A small image embedding model, trained from scratch: depths [4, 4, 4], trained on photos of plants and fungi (iNaturalist).
Rows from block 8 of a small image embedding model, named by matrix and row number. Rows with one number belong to one channel. Each number is 200 + 30 x the weight over its row's rms, rounded and kept within 0 to 999. All counts start at 0. After the name is the row's rms in percent of the matrix's.
After each channel's rows are labels from the 100 images, of 14976, where the channel reaches its highest value: "top examples" is what is common among them. Only what is clearly more common there than usual is listed. The data: photos of plants and fungi (iNaturalist). In brackets: how many of the 100.
# convs1: first pointwise conv (model.blocks.8.convs.1.weight, 384x192x1x1), inputs 96-191
# convs3: second pointwise conv (model.blocks.8.convs.3.weight, 384x384x1x1, transposed), outputs 96-191

convs1.36,098,202,219,181,196,199,173,201,203,169,199,219,191,173,164,201,211,219,207,107,201,199,117,211,195,195,219,162,174,276,206,205,200,151,194,194,201,114,182,221,232,147,215,199,232,194,201,185,155,197,253,200,200,206,188,154,191,198,222,211,273,193,157,207,203,199,182,215,187,283,203,223,196,195,260,224,201,203,194,186,306,198,219,201,200,226,194,201,201,174,236,197,220,198,166,178,177
convs3.36,092,192,224,166,214,188,187,196,122,183,209,202,145,212,204,180,202,206,181,197,204,209,198,212,150,172,212,204,137,177,152,186,181,210,212,158,205,197,238,176,174,107,191,198,217,226,198,164,203,214,177,202,194,193,236,179,191,208,232,157,247,225,210,200,206,189,228,214,182,243,213,210,170,204,233,195,245,129,218,206,183,223,206,131,174,306,232,204,196,180,129,282,75,214,190,199,136
top examples: order Asterales (29); family: Asteraceae (28)

convs1.180,103,209,197,221,155,179,215,240,185,201,236,196,180,135,211,166,126,157,118,184,198,201,235,178,191,198,203,201,176,148,273,218,231,208,203,183,159,200,196,237,192,178,211,95,276,197,211,170,218,198,198,200,259,191,202,147,187,181,197,187,196,202,187,203,203,199,231,207,205,107,162,161,192,183,204,239,258,208,203,172,67,196,199,194,245,200,197,207,200,199,233,199,206,245,236,186,201
convs3.180,096,236,245,199,191,201,211,192,193,249,119,205,215,248,156,227,179,200,173,186,270,214,202,196,214,195,157,187,201,203,158,264,190,192,191,186,195,223,197,226,203,197,199,208,191,301,166,218,200,193,207,210,258,210,190,204,199,220,198,211,161,196,205,199,196,225,163,151,193,259,104,195,201,203,224,128,138,196,212,200,209,210,209,250,153,197,193,215,227,179,193,194,232,160,224,234,239
top examples: order Asterales (27); family: Asteraceae (27)

convs1.221,107,252,208,206,190,193,200,221,204,193,188,190,192,206,210,196,217,205,198,193,200,200,209,176,197,197,219,174,194,196,195,200,201,217,184,187,262,162,199,204,191,170,206,182,215,179,199,211,281,240,222,194,234,200,182,206,201,207,210,182,204,215,194,200,279,314,256,202,223,202,171,199,196,139,215,147,199,174,201,238,190,196,200,200,281,202,231,176,185,219,207,177,245,204,201,210,189
convs3.221,097,114,200,176,215,195,177,150,200,213,200,211,179,211,204,172,190,172,204,162,204,200,148,197,206,204,158,218,182,200,139,194,207,181,178,205,200,188,192,190,146,55,204,227,211,172,192,145,196,199,159,209,209,200,199,200,195,207,202,174,220,245,202,230,179,191,211,198,215,214,183,176,202,221,141,193,198,266,202,200,200,214,267,153,198,208,219,181,208,195,190,207,174,199,192,177,198
top examples: order Asterales (37); family: Asteraceae (37)

convs1.342,101,252,204,222,201,223,214,201,186,202,190,220,218,193,121,199,174,219,198,216,186,177,202,200,200,220,196,210,61,233,201,171,200,208,202,179,195,157,199,193,182,154,216,196,207,194,195,221,211,201,193,201,204,178,210,237,226,260,189,199,221,201,187,216,209,198,187,238,261,227,209,201,245,204,171,192,200,202,189,213,223,203,149,186,206,198,202,271,192,199,211,201,195,201,198,241,192
convs3.342,104,128,214,143,173,207,189,248,192,199,209,201,200,227,211,203,207,232,200,191,273,222,259,211,229,218,199,179,166,201,164,189,230,212,217,202,239,245,265,211,188,233,190,248,232,192,196,124,196,208,222,208,199,222,231,200,199,178,195,204,198,160,179,166,207,218,212,200,179,215,181,184,239,154,195,178,180,211,302,208,260,199,154,239,200,226,213,233,151,189,185,218,80,210,206,189,213
top examples: kingdom Fungi (27); phylum Basidiomycota (25); class Agaricomycetes (25)

convs1.227,095,208,168,170,204,174,210,240,198,200,220,246,262,200,118,269,242,281,200,176,219,245,191,211,200,202,199,187,207,232,242,134,211,176,193,258,177,198,227,213,212,312,193,176,240,201,169,196,153,219,233,198,234,198,198,204,172,149,213,215,191,202,163,216,193,191,219,169,258,177,197,199,194,169,145,176,200,195,70,171,183,199,188,199,205,219,206,184,205,184,199,203,199,183,243,199,199
convs3.227,101,224,195,182,198,199,204,200,201,155,188,111,180,192,222,116,193,196,187,187,186,183,202,203,201,180,201,230,189,215,201,143,185,295,201,195,197,214,196,220,181,197,180,252,164,219,124,219,215,191,194,181,200,200,117,199,147,205,199,208,273,201,193,201,196,207,166,197,177,198,175,171,182,218,202,209,231,209,209,203,176,189,219,192,193,204,200,202,193,185,201,206,201,216,200,229,139
top examples: kingdom Fungi (26)

convs1.314,089,213,214,239,239,185,198,204,198,197,181,196,209,191,183,194,121,194,206,166,158,193,223,171,199,188,196,200,194,226,202,167,152,196,166,142,236,224,59,256,168,210,162,219,193,194,330,191,200,232,161,211,207,203,203,197,196,215,199,165,205,212,208,200,210,276,207,188,204,155,180,201,128,200,201,187,226,200,224,188,204,256,200,168,177,201,221,204,195,210,174,183,207,197,145,193,163
convs3.314,103,199,202,211,194,201,211,194,203,132,200,161,138,177,218,182,235,212,201,187,196,234,250,225,231,188,200,201,163,202,202,207,111,196,200,203,212,194,197,207,198,199,114,217,198,215,223,196,272,193,194,179,189,234,205,244,170,185,226,206,236,218,177,236,195,213,207,197,141,230,195,203,207,200,203,205,199,283,202,212,211,262,188,212,226,191,213,202,220,200,191,197,209,170,226,191,248
top examples: class Polypodiopsida (38); text has "fern" (32); order Polypodiales (26)

convs1.216,097,208,199,199,204,209,197,231,236,200,184,202,200,197,183,108,195,192,166,211,337,181,200,173,206,240,200,223,184,208,196,205,202,118,226,207,171,247,222,135,177,207,198,193,216,195,198,208,187,237,188,198,201,70,100,179,220,214,199,197,155,192,213,204,198,200,206,190,235,190,197,172,250,187,166,177,204,207,183,208,186,139,143,204,196,175,193,231,189,224,208,202,156,252,193,202,191
convs3.216,100,211,205,248,195,199,226,209,200,203,200,206,209,199,163,188,184,268,231,212,204,199,157,213,186,210,269,217,201,197,204,207,196,199,214,199,161,220,198,175,232,213,201,141,208,188,210,227,180,234,200,201,200,161,167,219,227,200,247,200,311,200,115,201,192,201,197,212,204,172,202,210,203,209,201,287,200,167,176,276,189,210,192,200,244,159,201,216,215,200,195,196,190,201,197,201,188
top examples: class: Liliopsida (37); order Asparagales (33); family: Asparagaceae (27)

convs1.0,097,208,140,225,142,191,215,202,204,188,235,197,197,163,184,187,183,189,196,199,205,200,198,201,235,262,203,207,200,201,204,202,200,197,188,187,204,209,200,215,191,199,153,202,251,201,202,218,200,233,94,198,197,149,194,217,209,202,220,182,201,204,234,188,163,212,224,200,245,205,202,208,212,216,204,202,195,210,190,195,208,247,240,198,201,210,191,200,202,197,162,182,188,196,136,73,253
convs3.0,099,198,271,210,191,204,198,187,202,202,194,207,215,177,294,180,198,197,196,245,180,226,241,166,241,205,167,202,191,238,197,166,207,200,217,226,180,214,210,241,162,200,175,199,196,199,208,226,253,235,221,199,204,201,110,177,201,203,201,200,196,185,198,197,249,208,208,203,197,201,228,239,204,216,198,233,196,186,214,199,188,132,202,188,195,197,280,219,178,206,243,203,259,204,234,209,203
top examples: order Pinales (33); class Pinopsida (33)

convs1.109,101,207,193,192,201,221,198,199,269,191,200,178,177,197,200,205,196,136,253,152,202,220,236,174,183,175,198,189,185,207,168,159,193,210,316,198,196,179,170,241,180,202,227,185,173,213,132,259,193,202,198,203,251,181,130,172,197,198,161,201,198,328,200,200,208,201,182,219,201,202,197,122,152,209,157,204,259,152,173,246,200,160,200,201,190,202,237,200,193,198,248,207,199,195,202,186,200
convs3.109,091,159,198,217,203,213,196,208,175,167,199,165,199,201,202,153,183,197,148,198,198,146,226,165,200,176,185,178,193,146,143,186,91,188,172,163,190,207,193,265,328,185,212,193,182,198,189,182,182,161,199,124,207,208,203,193,220,160,177,179,211,225,221,193,231,212,212,199,144,212,198,219,248,198,233,201,206,250,192,180,151,210,199,235,188,249,197,245,172,220,182,211,191,201,188,191,191
top examples: order Asparagales (32); family: Asparagaceae (32); text has "yucca" (28)

convs1.377,103,210,205,189,265,209,205,234,192,172,196,207,213,211,198,215,197,253,181,202,210,200,197,148,146,203,361,184,191,200,226,201,195,193,223,192,252,204,224,197,198,189,206,187,211,230,199,201,229,204,190,183,195,216,188,180,184,214,202,192,194,201,206,200,199,237,198,109,205,196,156,191,196,196,200,189,226,201,191,190,200,192,235,196,205,206,200,201,139,206,180,179,224,209,128,187,223
convs3.377,098,193,206,203,205,200,195,241,238,220,184,253,167,214,200,188,231,195,267,200,182,215,203,178,155,206,179,197,200,147,233,117,178,207,206,218,218,212,195,208,223,218,199,201,187,193,193,194,219,202,206,209,239,231,199,180,214,189,237,201,232,214,164,202,221,202,200,260,188,195,123,200,237,186,185,178,202,157,201,173,189,202,199,179,221,213,202,204,173,207,192,302,206,176,192,228,208
top examples: order Asterales (34); family: Asteraceae (34)

convs1.254,103,195,201,235,207,197,208,221,210,203,195,215,200,219,186,201,165,202,200,177,185,227,189,252,200,182,209,173,272,209,199,210,189,195,215,195,197,202,208,251,131,203,196,158,202,194,200,202,197,192,207,177,214,196,197,202,200,237,202,218,192,187,203,156,198,209,191,84,255,204,199,216,339,199,156,340,217,215,155,102,204,194,197,266,200,204,164,215,198,164,195,187,194,220,190,175,233
convs3.254,100,218,75,217,233,189,194,259,242,187,199,208,202,152,199,204,212,190,232,209,189,203,178,201,207,231,200,218,209,204,199,200,198,238,265,203,148,194,259,202,254,202,234,205,241,198,204,215,195,200,173,190,226,198,203,274,209,196,199,253,201,193,280,174,201,208,214,202,200,172,201,213,190,203,128,191,193,196,205,262,199,261,232,211,190,208,242,206,163,196,227,203,145,205,252,213,193
top examples: kingdom Fungi (33); phylum Basidiomycota (31); class Agaricomycetes (31)

convs1.14,099,199,207,200,193,210,212,198,175,202,197,210,215,195,265,199,206,188,258,200,196,197,212,164,198,248,246,171,206,188,214,228,146,199,203,196,161,184,199,211,208,225,205,200,200,167,231,214,227,173,184,219,193,208,131,212,200,153,202,218,191,212,278,198,178,221,198,206,199,193,203,185,193,206,198,169,197,169,211,190,152,196,209,163,200,198,186,195,187,298,140,202,258,188,108,213,202
convs3.14,092,136,167,231,199,316,112,201,182,187,197,236,203,201,201,200,189,201,221,130,211,206,213,172,257,171,191,198,216,182,188,249,198,188,200,200,255,223,173,213,215,198,199,229,193,200,191,208,176,198,203,307,280,348,188,200,204,197,197,200,184,149,207,181,199,218,227,200,217,252,201,190,195,203,261,177,202,199,202,170,201,201,197,173,190,167,205,205,204,193,248,216,222,144,202,197,172
top examples: order Pinales (31); class Pinopsida (31); family: Pinaceae (30)

convs1.261,107,181,216,207,196,203,211,191,171,220,187,300,210,219,197,194,191,185,203,203,202,210,200,190,206,204,184,200,211,207,220,196,207,198,187,210,173,204,194,214,211,203,214,223,198,241,211,158,160,176,68,136,179,242,189,191,192,201,194,203,201,221,205,215,186,231,201,191,208,229,221,213,186,214,237,197,198,200,196,194,210,175,279,174,206,180,172,201,172,207,272,198,200,244,190,204,137
convs3.261,104,217,198,259,201,200,285,198,202,189,127,209,202,204,194,252,231,194,210,202,202,272,175,201,207,216,241,193,219,240,171,260,205,194,297,250,202,208,208,183,208,196,222,185,199,224,194,174,205,193,200,274,195,198,198,223,172,199,239,227,154,255,168,280,162,209,191,223,242,211,210,122,156,192,223,209,196,207,214,200,196,222,225,312,200,228,210,246,189,189,207,206,192,200,199,212,214
top examples: order Pinales (33); class Pinopsida (33); family: Pinaceae (31)

convs1.348,101,189,192,210,209,202,206,206,194,253,213,211,145,228,185,240,181,223,194,184,207,192,239,187,207,186,157,245,201,211,192,197,131,177,224,198,129,206,176,208,204,202,179,199,215,177,186,110,194,311,202,218,204,205,190,183,103,198,222,199,248,208,178,223,216,231,194,221,151,168,203,180,222,191,204,200,198,189,203,138,249,210,204,213,151,199,186,201,205,183,200,203,200,204,213,194,161
convs3.348,101,278,203,200,175,199,226,208,213,226,223,186,224,190,234,207,158,217,184,196,205,253,198,178,231,201,221,206,183,262,199,216,200,208,221,212,198,159,192,207,202,213,199,200,196,218,206,205,183,200,203,200,201,200,209,200,200,201,202,206,199,201,204,200,188,196,198,180,225,198,145,200,194,215,191,200,210,151,220,201,217,218,198,198,200,187,210,196,223,195,206,193,212,169,153,190,214
top examples: class Polypodiopsida (59); order Polypodiales (51)

convs1.293,105,207,209,258,134,203,200,194,178,196,203,192,171,243,200,243,202,213,179,187,217,199,199,196,245,203,193,98,180,196,269,238,203,204,201,171,215,139,200,197,209,248,161,189,193,202,61,206,201,209,229,194,175,268,240,205,193,284,198,198,214,192,196,229,248,205,227,225,175,159,207,199,213,206,196,236,200,197,216,238,180,197,164,194,170,199,200,200,187,204,184,146,233,197,190,180,197
convs3.293,097,210,196,248,219,298,195,228,216,203,206,192,177,167,209,213,164,193,203,177,195,197,172,202,218,195,195,312,208,193,198,188,206,231,225,193,277,188,191,147,205,176,204,171,209,204,295,192,211,207,202,174,215,330,199,189,221,168,216,200,218,224,231,231,199,246,210,198,194,338,212,204,232,237,249,184,223,194,185,205,207,194,196,201,208,206,197,238,206,194,194,198,200,169,217,199,196
top examples: order Asterales (31); family: Asteraceae (30)

convs1.154,109,198,206,199,190,241,206,211,201,202,227,193,202,216,226,208,218,202,184,195,242,200,217,217,203,202,200,207,197,191,196,175,198,208,199,218,192,19,204,233,199,219,238,198,202,177,199,253,194,200,227,187,197,208,82,202,226,180,172,184,195,201,187,197,200,201,184,213,201,191,197,177,198,199,177,208,187,204,184,220,238,201,236,187,98,198,188,196,201,208,236,190,235,202,201,199,202
convs3.154,099,218,210,228,174,202,186,196,208,205,199,163,204,159,166,139,183,165,206,208,204,156,193,206,215,182,201,198,177,216,211,180,201,170,146,209,194,174,188,190,281,200,206,226,196,196,204,202,215,202,205,198,209,203,178,195,147,185,201,210,208,201,128,198,200,220,236,201,208,198,181,171,198,193,204,82,211,199,228,198,177,224,213,205,205,211,233,196,195,203,164,196,201,200,164,255,211
top examples: order Asparagales (33); family: Asparagaceae (29); text has "yucca" (25)

convs1.103,101,194,192,253,229,221,202,207,168,198,178,184,201,170,183,201,200,226,190,179,197,203,168,218,204,206,103,191,256,248,179,195,116,167,191,200,131,202,195,197,197,202,210,226,190,186,222,275,211,214,199,246,216,229,204,198,198,204,236,189,208,113,201,210,206,195,223,196,204,193,248,197,191,161,203,198,228,249,191,210,205,286,198,196,199,197,188,199,197,154,206,193,219,284,246,110,232
convs3.103,109,199,183,238,226,204,207,202,215,203,254,194,202,170,193,202,187,183,121,194,184,151,195,193,208,224,209,209,208,177,200,201,150,182,200,179,215,200,169,197,181,190,175,232,220,206,218,160,189,200,190,191,177,196,212,200,184,201,82,204,219,179,206,189,202,280,204,107,169,220,127,176,193,223,197,141,209,137,203,190,208,195,191,179,119,211,201,190,213,51,207,191,205,210,168,245,205
top examples: class Polypodiopsida (26); text has "fern" (26)

convs1.74,098,217,207,196,225,141,169,200,227,112,228,198,242,193,201,189,200,201,170,201,228,219,218,195,208,205,199,260,201,224,201,197,203,230,215,174,172,196,203,228,199,153,211,142,282,243,198,205,180,215,123,208,301,160,199,196,232,175,188,180,199,199,176,269,195,198,205,128,208,256,159,203,262,199,205,231,198,176,140,203,121,184,191,206,193,248,180,224,209,184,200,186,200,195,153,184,201
convs3.74,109,218,155,205,211,244,200,218,207,208,189,171,200,230,186,199,224,97,203,203,202,200,191,201,216,201,202,203,199,173,197,182,218,105,181,160,208,206,167,207,193,198,201,211,216,123,193,211,199,111,167,150,149,215,196,188,196,200,200,225,208,202,187,208,204,203,202,208,228,231,192,157,177,200,204,202,196,203,122,208,195,181,162,201,207,222,198,193,196,206,202,198,197,200,202,203,187
top examples: order Asparagales (36); family: Asparagaceae (35); text has "yucca" (28)

convs1.333,099,129,196,186,217,202,201,201,229,184,225,188,93,200,201,213,208,218,200,185,184,199,169,207,197,200,183,212,200,242,209,167,200,203,202,186,184,188,176,225,218,202,204,236,203,265,214,256,202,221,164,201,195,203,186,226,201,205,199,193,204,209,204,136,185,199,210,212,208,227,241,198,180,174,214,200,215,247,234,121,200,213,258,202,199,208,102,205,248,199,201,232,199,225,343,192,233
convs3.333,098,250,193,181,169,208,311,250,219,218,197,242,185,203,185,197,209,192,216,209,177,228,222,171,198,224,203,272,197,203,287,198,196,203,195,205,181,198,265,261,249,202,220,197,212,148,200,184,179,192,236,163,201,195,207,131,203,181,246,211,212,269,217,199,212,181,218,217,253,230,191,194,199,183,198,219,325,189,193,201,181,189,222,189,285,205,203,201,165,224,187,192,224,257,205,177,219
top examples: class Polypodiopsida (26); text has "fern" (25)

convs1.366,108,216,211,211,191,198,163,209,176,165,199,202,198,210,150,175,260,262,178,197,192,177,192,155,207,266,176,186,219,195,133,201,195,200,243,194,221,167,210,226,291,187,133,203,213,237,202,227,202,168,202,227,204,198,196,300,189,222,194,189,200,197,196,198,201,246,296,203,181,203,210,193,207,124,201,220,212,219,233,213,203,240,248,116,179,200,177,232,200,196,182,188,204,205,200,172,222
convs3.366,104,172,200,202,183,264,192,201,211,199,198,212,178,221,216,170,220,215,214,199,201,201,222,201,227,192,208,246,200,193,205,188,183,204,180,206,192,188,225,205,230,221,211,202,207,198,201,201,198,199,123,199,200,252,200,201,201,204,192,209,198,215,158,203,206,199,200,199,141,237,187,245,207,202,285,99,187,229,198,257,208,221,212,183,198,191,182,253,219,204,256,181,204,202,196,199,175
top examples: kingdom Fungi (32); phylum Basidiomycota (30); class Agaricomycetes (30)

convs1.229,099,200,202,215,275,200,183,220,174,183,204,200,224,269,200,198,188,198,204,210,205,178,192,166,199,196,200,197,194,232,205,202,190,216,205,201,174,204,219,210,174,198,200,200,192,190,210,191,148,80,111,253,197,158,194,196,207,239,171,242,224,130,201,186,223,214,130,201,204,199,199,206,152,200,191,200,201,149,191,211,202,193,204,197,175,277,230,199,168,181,182,205,247,225,204,194,147
convs3.229,096,214,188,176,220,197,185,155,204,227,192,237,128,191,197,209,204,200,195,200,200,200,195,140,142,199,206,204,193,145,216,199,198,203,201,238,196,232,205,197,65,209,213,175,187,199,195,195,270,223,200,124,205,189,245,201,328,172,183,192,186,198,273,199,157,196,129,197,208,215,205,207,254,186,161,200,206,250,167,201,302,190,174,204,186,194,252,207,198,217,215,216,183,186,191,144,196
top examples: class: Liliopsida (34); order Asparagales (31); family: Asparagaceae (28)

convs1.137,101,246,172,219,243,180,196,201,196,154,196,200,202,238,199,221,272,199,198,251,303,234,201,132,200,197,191,232,246,199,174,228,186,203,230,210,203,188,212,257,193,231,271,179,243,239,208,207,175,197,216,200,241,204,115,221,197,214,195,181,201,180,203,209,204,234,257,204,176,199,184,151,207,184,191,221,185,202,202,214,165,205,212,195,194,259,191,206,202,205,209,178,215,230,182,199,190
convs3.137,099,205,201,236,199,200,186,228,198,192,232,201,244,255,189,208,198,173,200,231,195,190,182,110,189,200,200,199,199,191,215,209,200,97,227,203,206,206,186,200,203,204,199,174,250,200,284,199,198,222,232,204,203,198,239,200,201,196,200,194,201,199,215,210,185,207,198,201,177,184,225,147,237,174,235,198,203,198,273,210,202,208,196,247,202,196,189,310,204,217,200,242,214,203,186,202,291
top examples: class: Liliopsida (31); order Asparagales (30); family: Asparagaceae (30)

convs1.116,096,221,199,250,127,241,201,199,58,256,231,222,245,218,165,63,199,197,202,217,188,213,158,203,201,223,201,212,220,227,240,211,205,204,200,214,207,202,223,200,192,188,205,212,203,234,205,199,203,174,194,189,242,201,200,237,208,222,154,207,185,213,179,200,203,229,201,192,200,224,200,199,196,128,209,221,223,169,149,197,214,222,207,117,201,215,159,196,202,199,201,181,199,165,200,201,202
convs3.116,117,208,208,257,210,199,175,186,262,207,245,205,278,201,197,205,199,191,194,201,197,200,206,146,209,260,206,202,178,155,255,177,199,203,200,282,184,201,201,225,200,199,199,230,175,197,219,225,207,238,210,211,203,197,204,163,185,203,221,197,203,205,167,243,209,237,204,208,244,192,213,201,200,232,200,200,272,206,186,170,189,134,205,227,205,226,151,205,175,204,124,202,200,209,206,192,197
top examples: order Asparagales (33); family: Orchidaceae (27)

convs1.31,102,206,147,273,197,218,195,275,201,200,178,168,203,218,151,207,254,132,195,178,303,197,198,152,195,238,201,226,201,216,209,182,215,196,224,214,201,203,363,234,207,211,209,197,209,209,194,201,220,223,215,187,194,189,127,205,199,238,223,204,211,204,164,311,182,225,142,204,197,193,200,115,206,221,201,200,192,203,131,247,240,201,199,208,203,198,204,252,189,198,189,200,278,196,214,153,205
convs3.31,108,179,205,182,215,208,203,203,188,212,194,216,218,181,193,213,226,217,153,245,180,198,203,200,185,206,187,193,205,197,212,188,201,151,209,202,191,192,256,213,213,212,209,141,223,192,203,172,200,263,208,285,209,198,211,169,330,202,179,194,202,190,208,244,225,147,200,171,229,188,202,204,196,140,209,189,200,201,201,200,200,196,169,191,195,230,199,201,156,194,186,197,215,202,219,201,205
top examples: order Asparagales (36); family: Asparagaceae (34); text has "yucca" (27)

convs1.70,102,212,196,203,169,210,191,192,225,126,193,203,210,213,204,144,195,197,201,205,207,220,123,155,202,192,209,200,198,230,200,232,244,214,203,209,165,181,201,162,201,241,150,197,204,203,183,198,217,199,50,196,156,195,102,184,202,116,193,219,145,209,182,226,217,179,171,208,244,225,199,196,221,212,224,207,205,185,222,181,214,195,175,150,200,201,160,201,169,236,200,187,200,178,196,204,206
convs3.70,108,197,290,210,232,182,196,239,192,192,174,224,192,186,212,200,242,208,192,198,201,199,187,155,179,204,212,195,229,281,206,209,199,200,209,216,200,203,230,235,195,201,207,200,188,197,168,196,198,179,204,202,215,196,199,228,185,189,224,165,190,202,197,211,199,207,172,192,204,217,195,124,233,208,205,300,298,209,197,201,200,170,221,206,194,226,232,255,222,193,195,247,198,215,187,240,207
top examples: kingdom Fungi (28); phylum Basidiomycota (25); class Agaricomycetes (25)

convs1.81,095,207,187,197,205,207,188,201,198,182,195,192,171,128,179,200,200,201,197,197,190,199,214,227,232,201,209,144,200,197,185,197,230,206,195,186,190,223,218,156,199,210,200,205,219,198,199,208,200,197,258,171,197,198,211,209,204,206,124,218,209,228,198,204,205,262,202,212,176,194,199,190,140,211,200,199,205,182,200,236,213,208,233,201,201,158,184,181,199,212,203,206,177,179,198,151,182
convs3.81,092,271,209,188,197,185,237,185,219,192,201,208,200,205,216,179,193,235,197,200,203,292,195,207,215,237,198,205,205,180,153,212,227,240,184,200,236,151,201,185,200,199,209,234,173,211,199,200,76,184,155,221,206,238,203,203,200,167,203,152,184,224,207,214,209,215,175,203,171,208,226,204,215,212,219,199,236,198,202,182,218,200,220,222,226,172,118,180,203,234,203,201,95,227,186,200,207
top examples: kingdom Fungi (31); phylum Basidiomycota (29); class Agaricomycetes (29)

convs1.27,104,199,183,200,201,210,152,199,222,205,196,208,214,250,204,201,207,161,198,210,398,193,189,122,200,230,185,235,197,223,197,200,198,201,217,203,198,202,200,219,196,232,198,196,226,203,199,203,203,199,165,207,194,130,200,225,226,173,157,213,196,195,202,298,210,216,201,178,216,185,202,191,199,197,201,196,186,172,190,196,136,145,196,195,209,200,186,203,204,200,177,194,200,227,201,212,202
convs3.27,090,228,182,168,203,202,204,217,158,261,199,198,178,264,271,138,210,187,192,177,200,230,270,212,242,199,201,188,187,199,192,192,198,186,163,211,220,208,103,260,235,228,198,210,198,225,172,193,203,198,150,117,194,200,236,118,224,224,197,216,153,203,275,199,271,243,143,210,194,243,176,162,210,196,198,203,199,249,135,150,207,204,200,201,211,204,201,205,189,206,244,202,163,211,198,200,200
top examples: class: Liliopsida (41); order Asparagales (33); family: Asparagaceae (33)

convs1.185,096,177,215,198,245,206,202,204,243,229,199,202,200,202,222,213,201,219,192,178,200,182,237,225,210,200,123,200,242,203,209,201,181,198,235,203,216,207,200,165,181,183,190,201,276,179,198,110,221,235,200,225,223,121,109,164,207,185,195,193,224,170,262,202,196,199,190,165,192,217,159,150,261,185,210,186,206,204,192,201,202,169,225,210,198,205,205,203,229,194,161,186,202,198,244,190,187
convs3.185,105,198,181,220,216,205,200,213,203,193,172,209,223,198,207,206,197,229,242,224,240,193,222,199,209,225,199,249,207,201,214,199,281,218,183,201,161,184,170,227,176,200,157,198,192,284,203,200,199,247,196,201,189,184,177,200,204,183,200,210,199,195,209,231,199,200,123,227,236,197,207,202,206,192,200,273,216,206,200,208,204,202,275,174,344,213,200,187,213,315,187,198,215,243,213,201,214
top examples: class Polypodiopsida (42); text has "fern" (37); order Polypodiales (33)

convs1.240,099,156,191,203,202,191,215,186,159,200,166,217,208,231,197,225,194,187,199,241,218,206,194,233,227,206,122,203,206,187,206,199,138,282,177,134,136,202,195,203,183,181,208,170,181,197,204,282,160,202,207,181,200,189,204,197,215,267,181,193,219,184,192,178,196,195,210,234,158,203,202,214,191,178,172,193,195,210,205,195,216,223,204,257,208,205,182,167,189,149,200,200,195,201,247,225,226
convs3.240,100,199,199,179,198,201,185,165,182,195,188,153,194,184,200,227,207,290,151,127,201,174,181,196,192,189,263,142,255,199,195,190,201,193,200,205,198,197,174,151,198,200,201,175,218,196,186,199,265,181,197,198,188,155,172,210,199,186,179,215,202,139,198,208,208,200,252,126,197,146,186,188,195,158,206,191,137,198,189,206,204,199,185,204,199,197,167,209,214,124,210,201,174,175,169,150,210
top examples: class Polypodiopsida (34); text has "fern" (32); order Polypodiales (28)

convs1.45,100,194,202,193,219,198,189,201,195,211,205,214,200,207,195,182,219,228,244,91,225,207,183,163,178,117,202,159,202,219,152,195,194,193,201,251,202,242,116,199,200,200,166,224,197,200,218,199,224,216,188,237,239,248,178,145,147,224,240,221,142,203,124,201,258,213,205,191,201,220,196,294,141,164,200,198,200,190,176,172,110,206,252,202,138,210,197,216,167,223,212,204,155,205,201,187,200
convs3.45,096,179,193,126,193,166,199,281,202,200,191,199,251,196,200,230,200,196,174,218,196,208,182,162,182,186,196,193,204,214,220,180,192,227,200,197,210,224,200,197,239,290,183,204,132,240,189,161,183,200,226,217,187,191,191,245,257,134,195,296,196,195,219,201,198,217,199,188,194,201,202,200,198,204,198,201,198,207,204,172,244,183,184,156,183,239,199,202,198,198,200,215,146,260,198,252,202
top examples: class Polypodiopsida (26)

convs1.55,101,210,169,211,277,195,212,197,200,209,208,191,246,228,308,265,203,277,206,194,212,216,167,185,273,202,200,160,199,199,200,186,215,249,169,214,350,133,198,213,226,196,203,217,200,133,193,129,175,199,236,247,196,196,152,269,197,203,184,218,202,189,169,201,192,216,184,229,197,202,219,223,174,201,194,144,191,117,192,234,260,194,233,179,216,214,199,216,193,214,220,204,205,200,185,192,195
convs3.55,095,200,176,239,230,196,203,148,180,205,199,133,201,199,214,163,202,118,142,205,229,164,227,195,188,260,205,200,177,190,263,197,201,164,208,193,248,178,204,200,255,192,202,211,203,195,188,180,210,192,197,149,202,200,173,222,142,190,208,222,209,202,212,204,200,200,219,169,123,190,199,216,252,193,188,204,237,195,201,203,180,184,172,249,216,135,201,233,208,203,199,238,167,231,220,127,181
top examples: order Asterales (31); family: Asteraceae (31)

convs1.271,107,212,164,199,211,189,184,190,187,209,220,200,188,239,193,184,235,178,182,202,200,210,202,189,124,186,185,214,209,204,204,173,196,195,206,199,237,185,225,203,176,200,200,213,199,202,203,215,211,208,198,164,220,168,199,204,158,219,81,182,189,211,200,224,207,210,202,178,185,180,171,149,170,135,146,200,208,248,191,240,192,198,200,203,191,200,208,192,175,201,200,198,204,204,100,242,183
convs3.271,100,227,202,216,198,217,197,179,198,144,205,199,196,176,166,222,183,224,198,152,201,245,114,201,198,193,184,207,198,197,207,234,198,218,196,200,258,201,195,166,178,195,187,198,210,202,206,207,197,213,267,282,215,283,205,204,162,201,208,135,198,213,132,198,193,222,185,201,256,222,151,202,187,218,277,181,192,208,193,234,218,201,336,218,209,198,185,236,282,196,182,253,206,169,202,207,203
top examples: order Pinales (27); class Pinopsida (27)

convs1.57,097,208,199,200,184,177,211,198,194,201,200,200,197,203,199,205,182,171,237,213,250,200,198,193,199,223,206,189,199,235,201,200,201,200,202,182,195,187,203,196,220,162,196,153,336,201,190,202,216,200,184,199,186,192,197,211,252,176,202,134,201,198,298,202,175,207,207,170,190,180,200,199,174,192,195,180,199,185,186,203,183,158,197,128,189,199,217,226,198,194,214,182,293,204,201,200,200
convs3.57,097,199,196,260,254,207,230,201,203,173,198,221,191,179,159,169,198,229,215,342,204,253,168,167,265,265,199,200,210,203,198,212,250,232,228,152,201,202,156,227,195,199,207,191,179,193,158,203,192,234,210,241,201,199,198,196,194,200,207,278,195,194,224,195,199,203,195,206,254,200,203,209,178,215,188,195,200,196,197,200,301,187,200,205,202,187,347,202,196,192,154,203,202,200,287,201,200
top examples: order Pinales (43); class Pinopsida (43)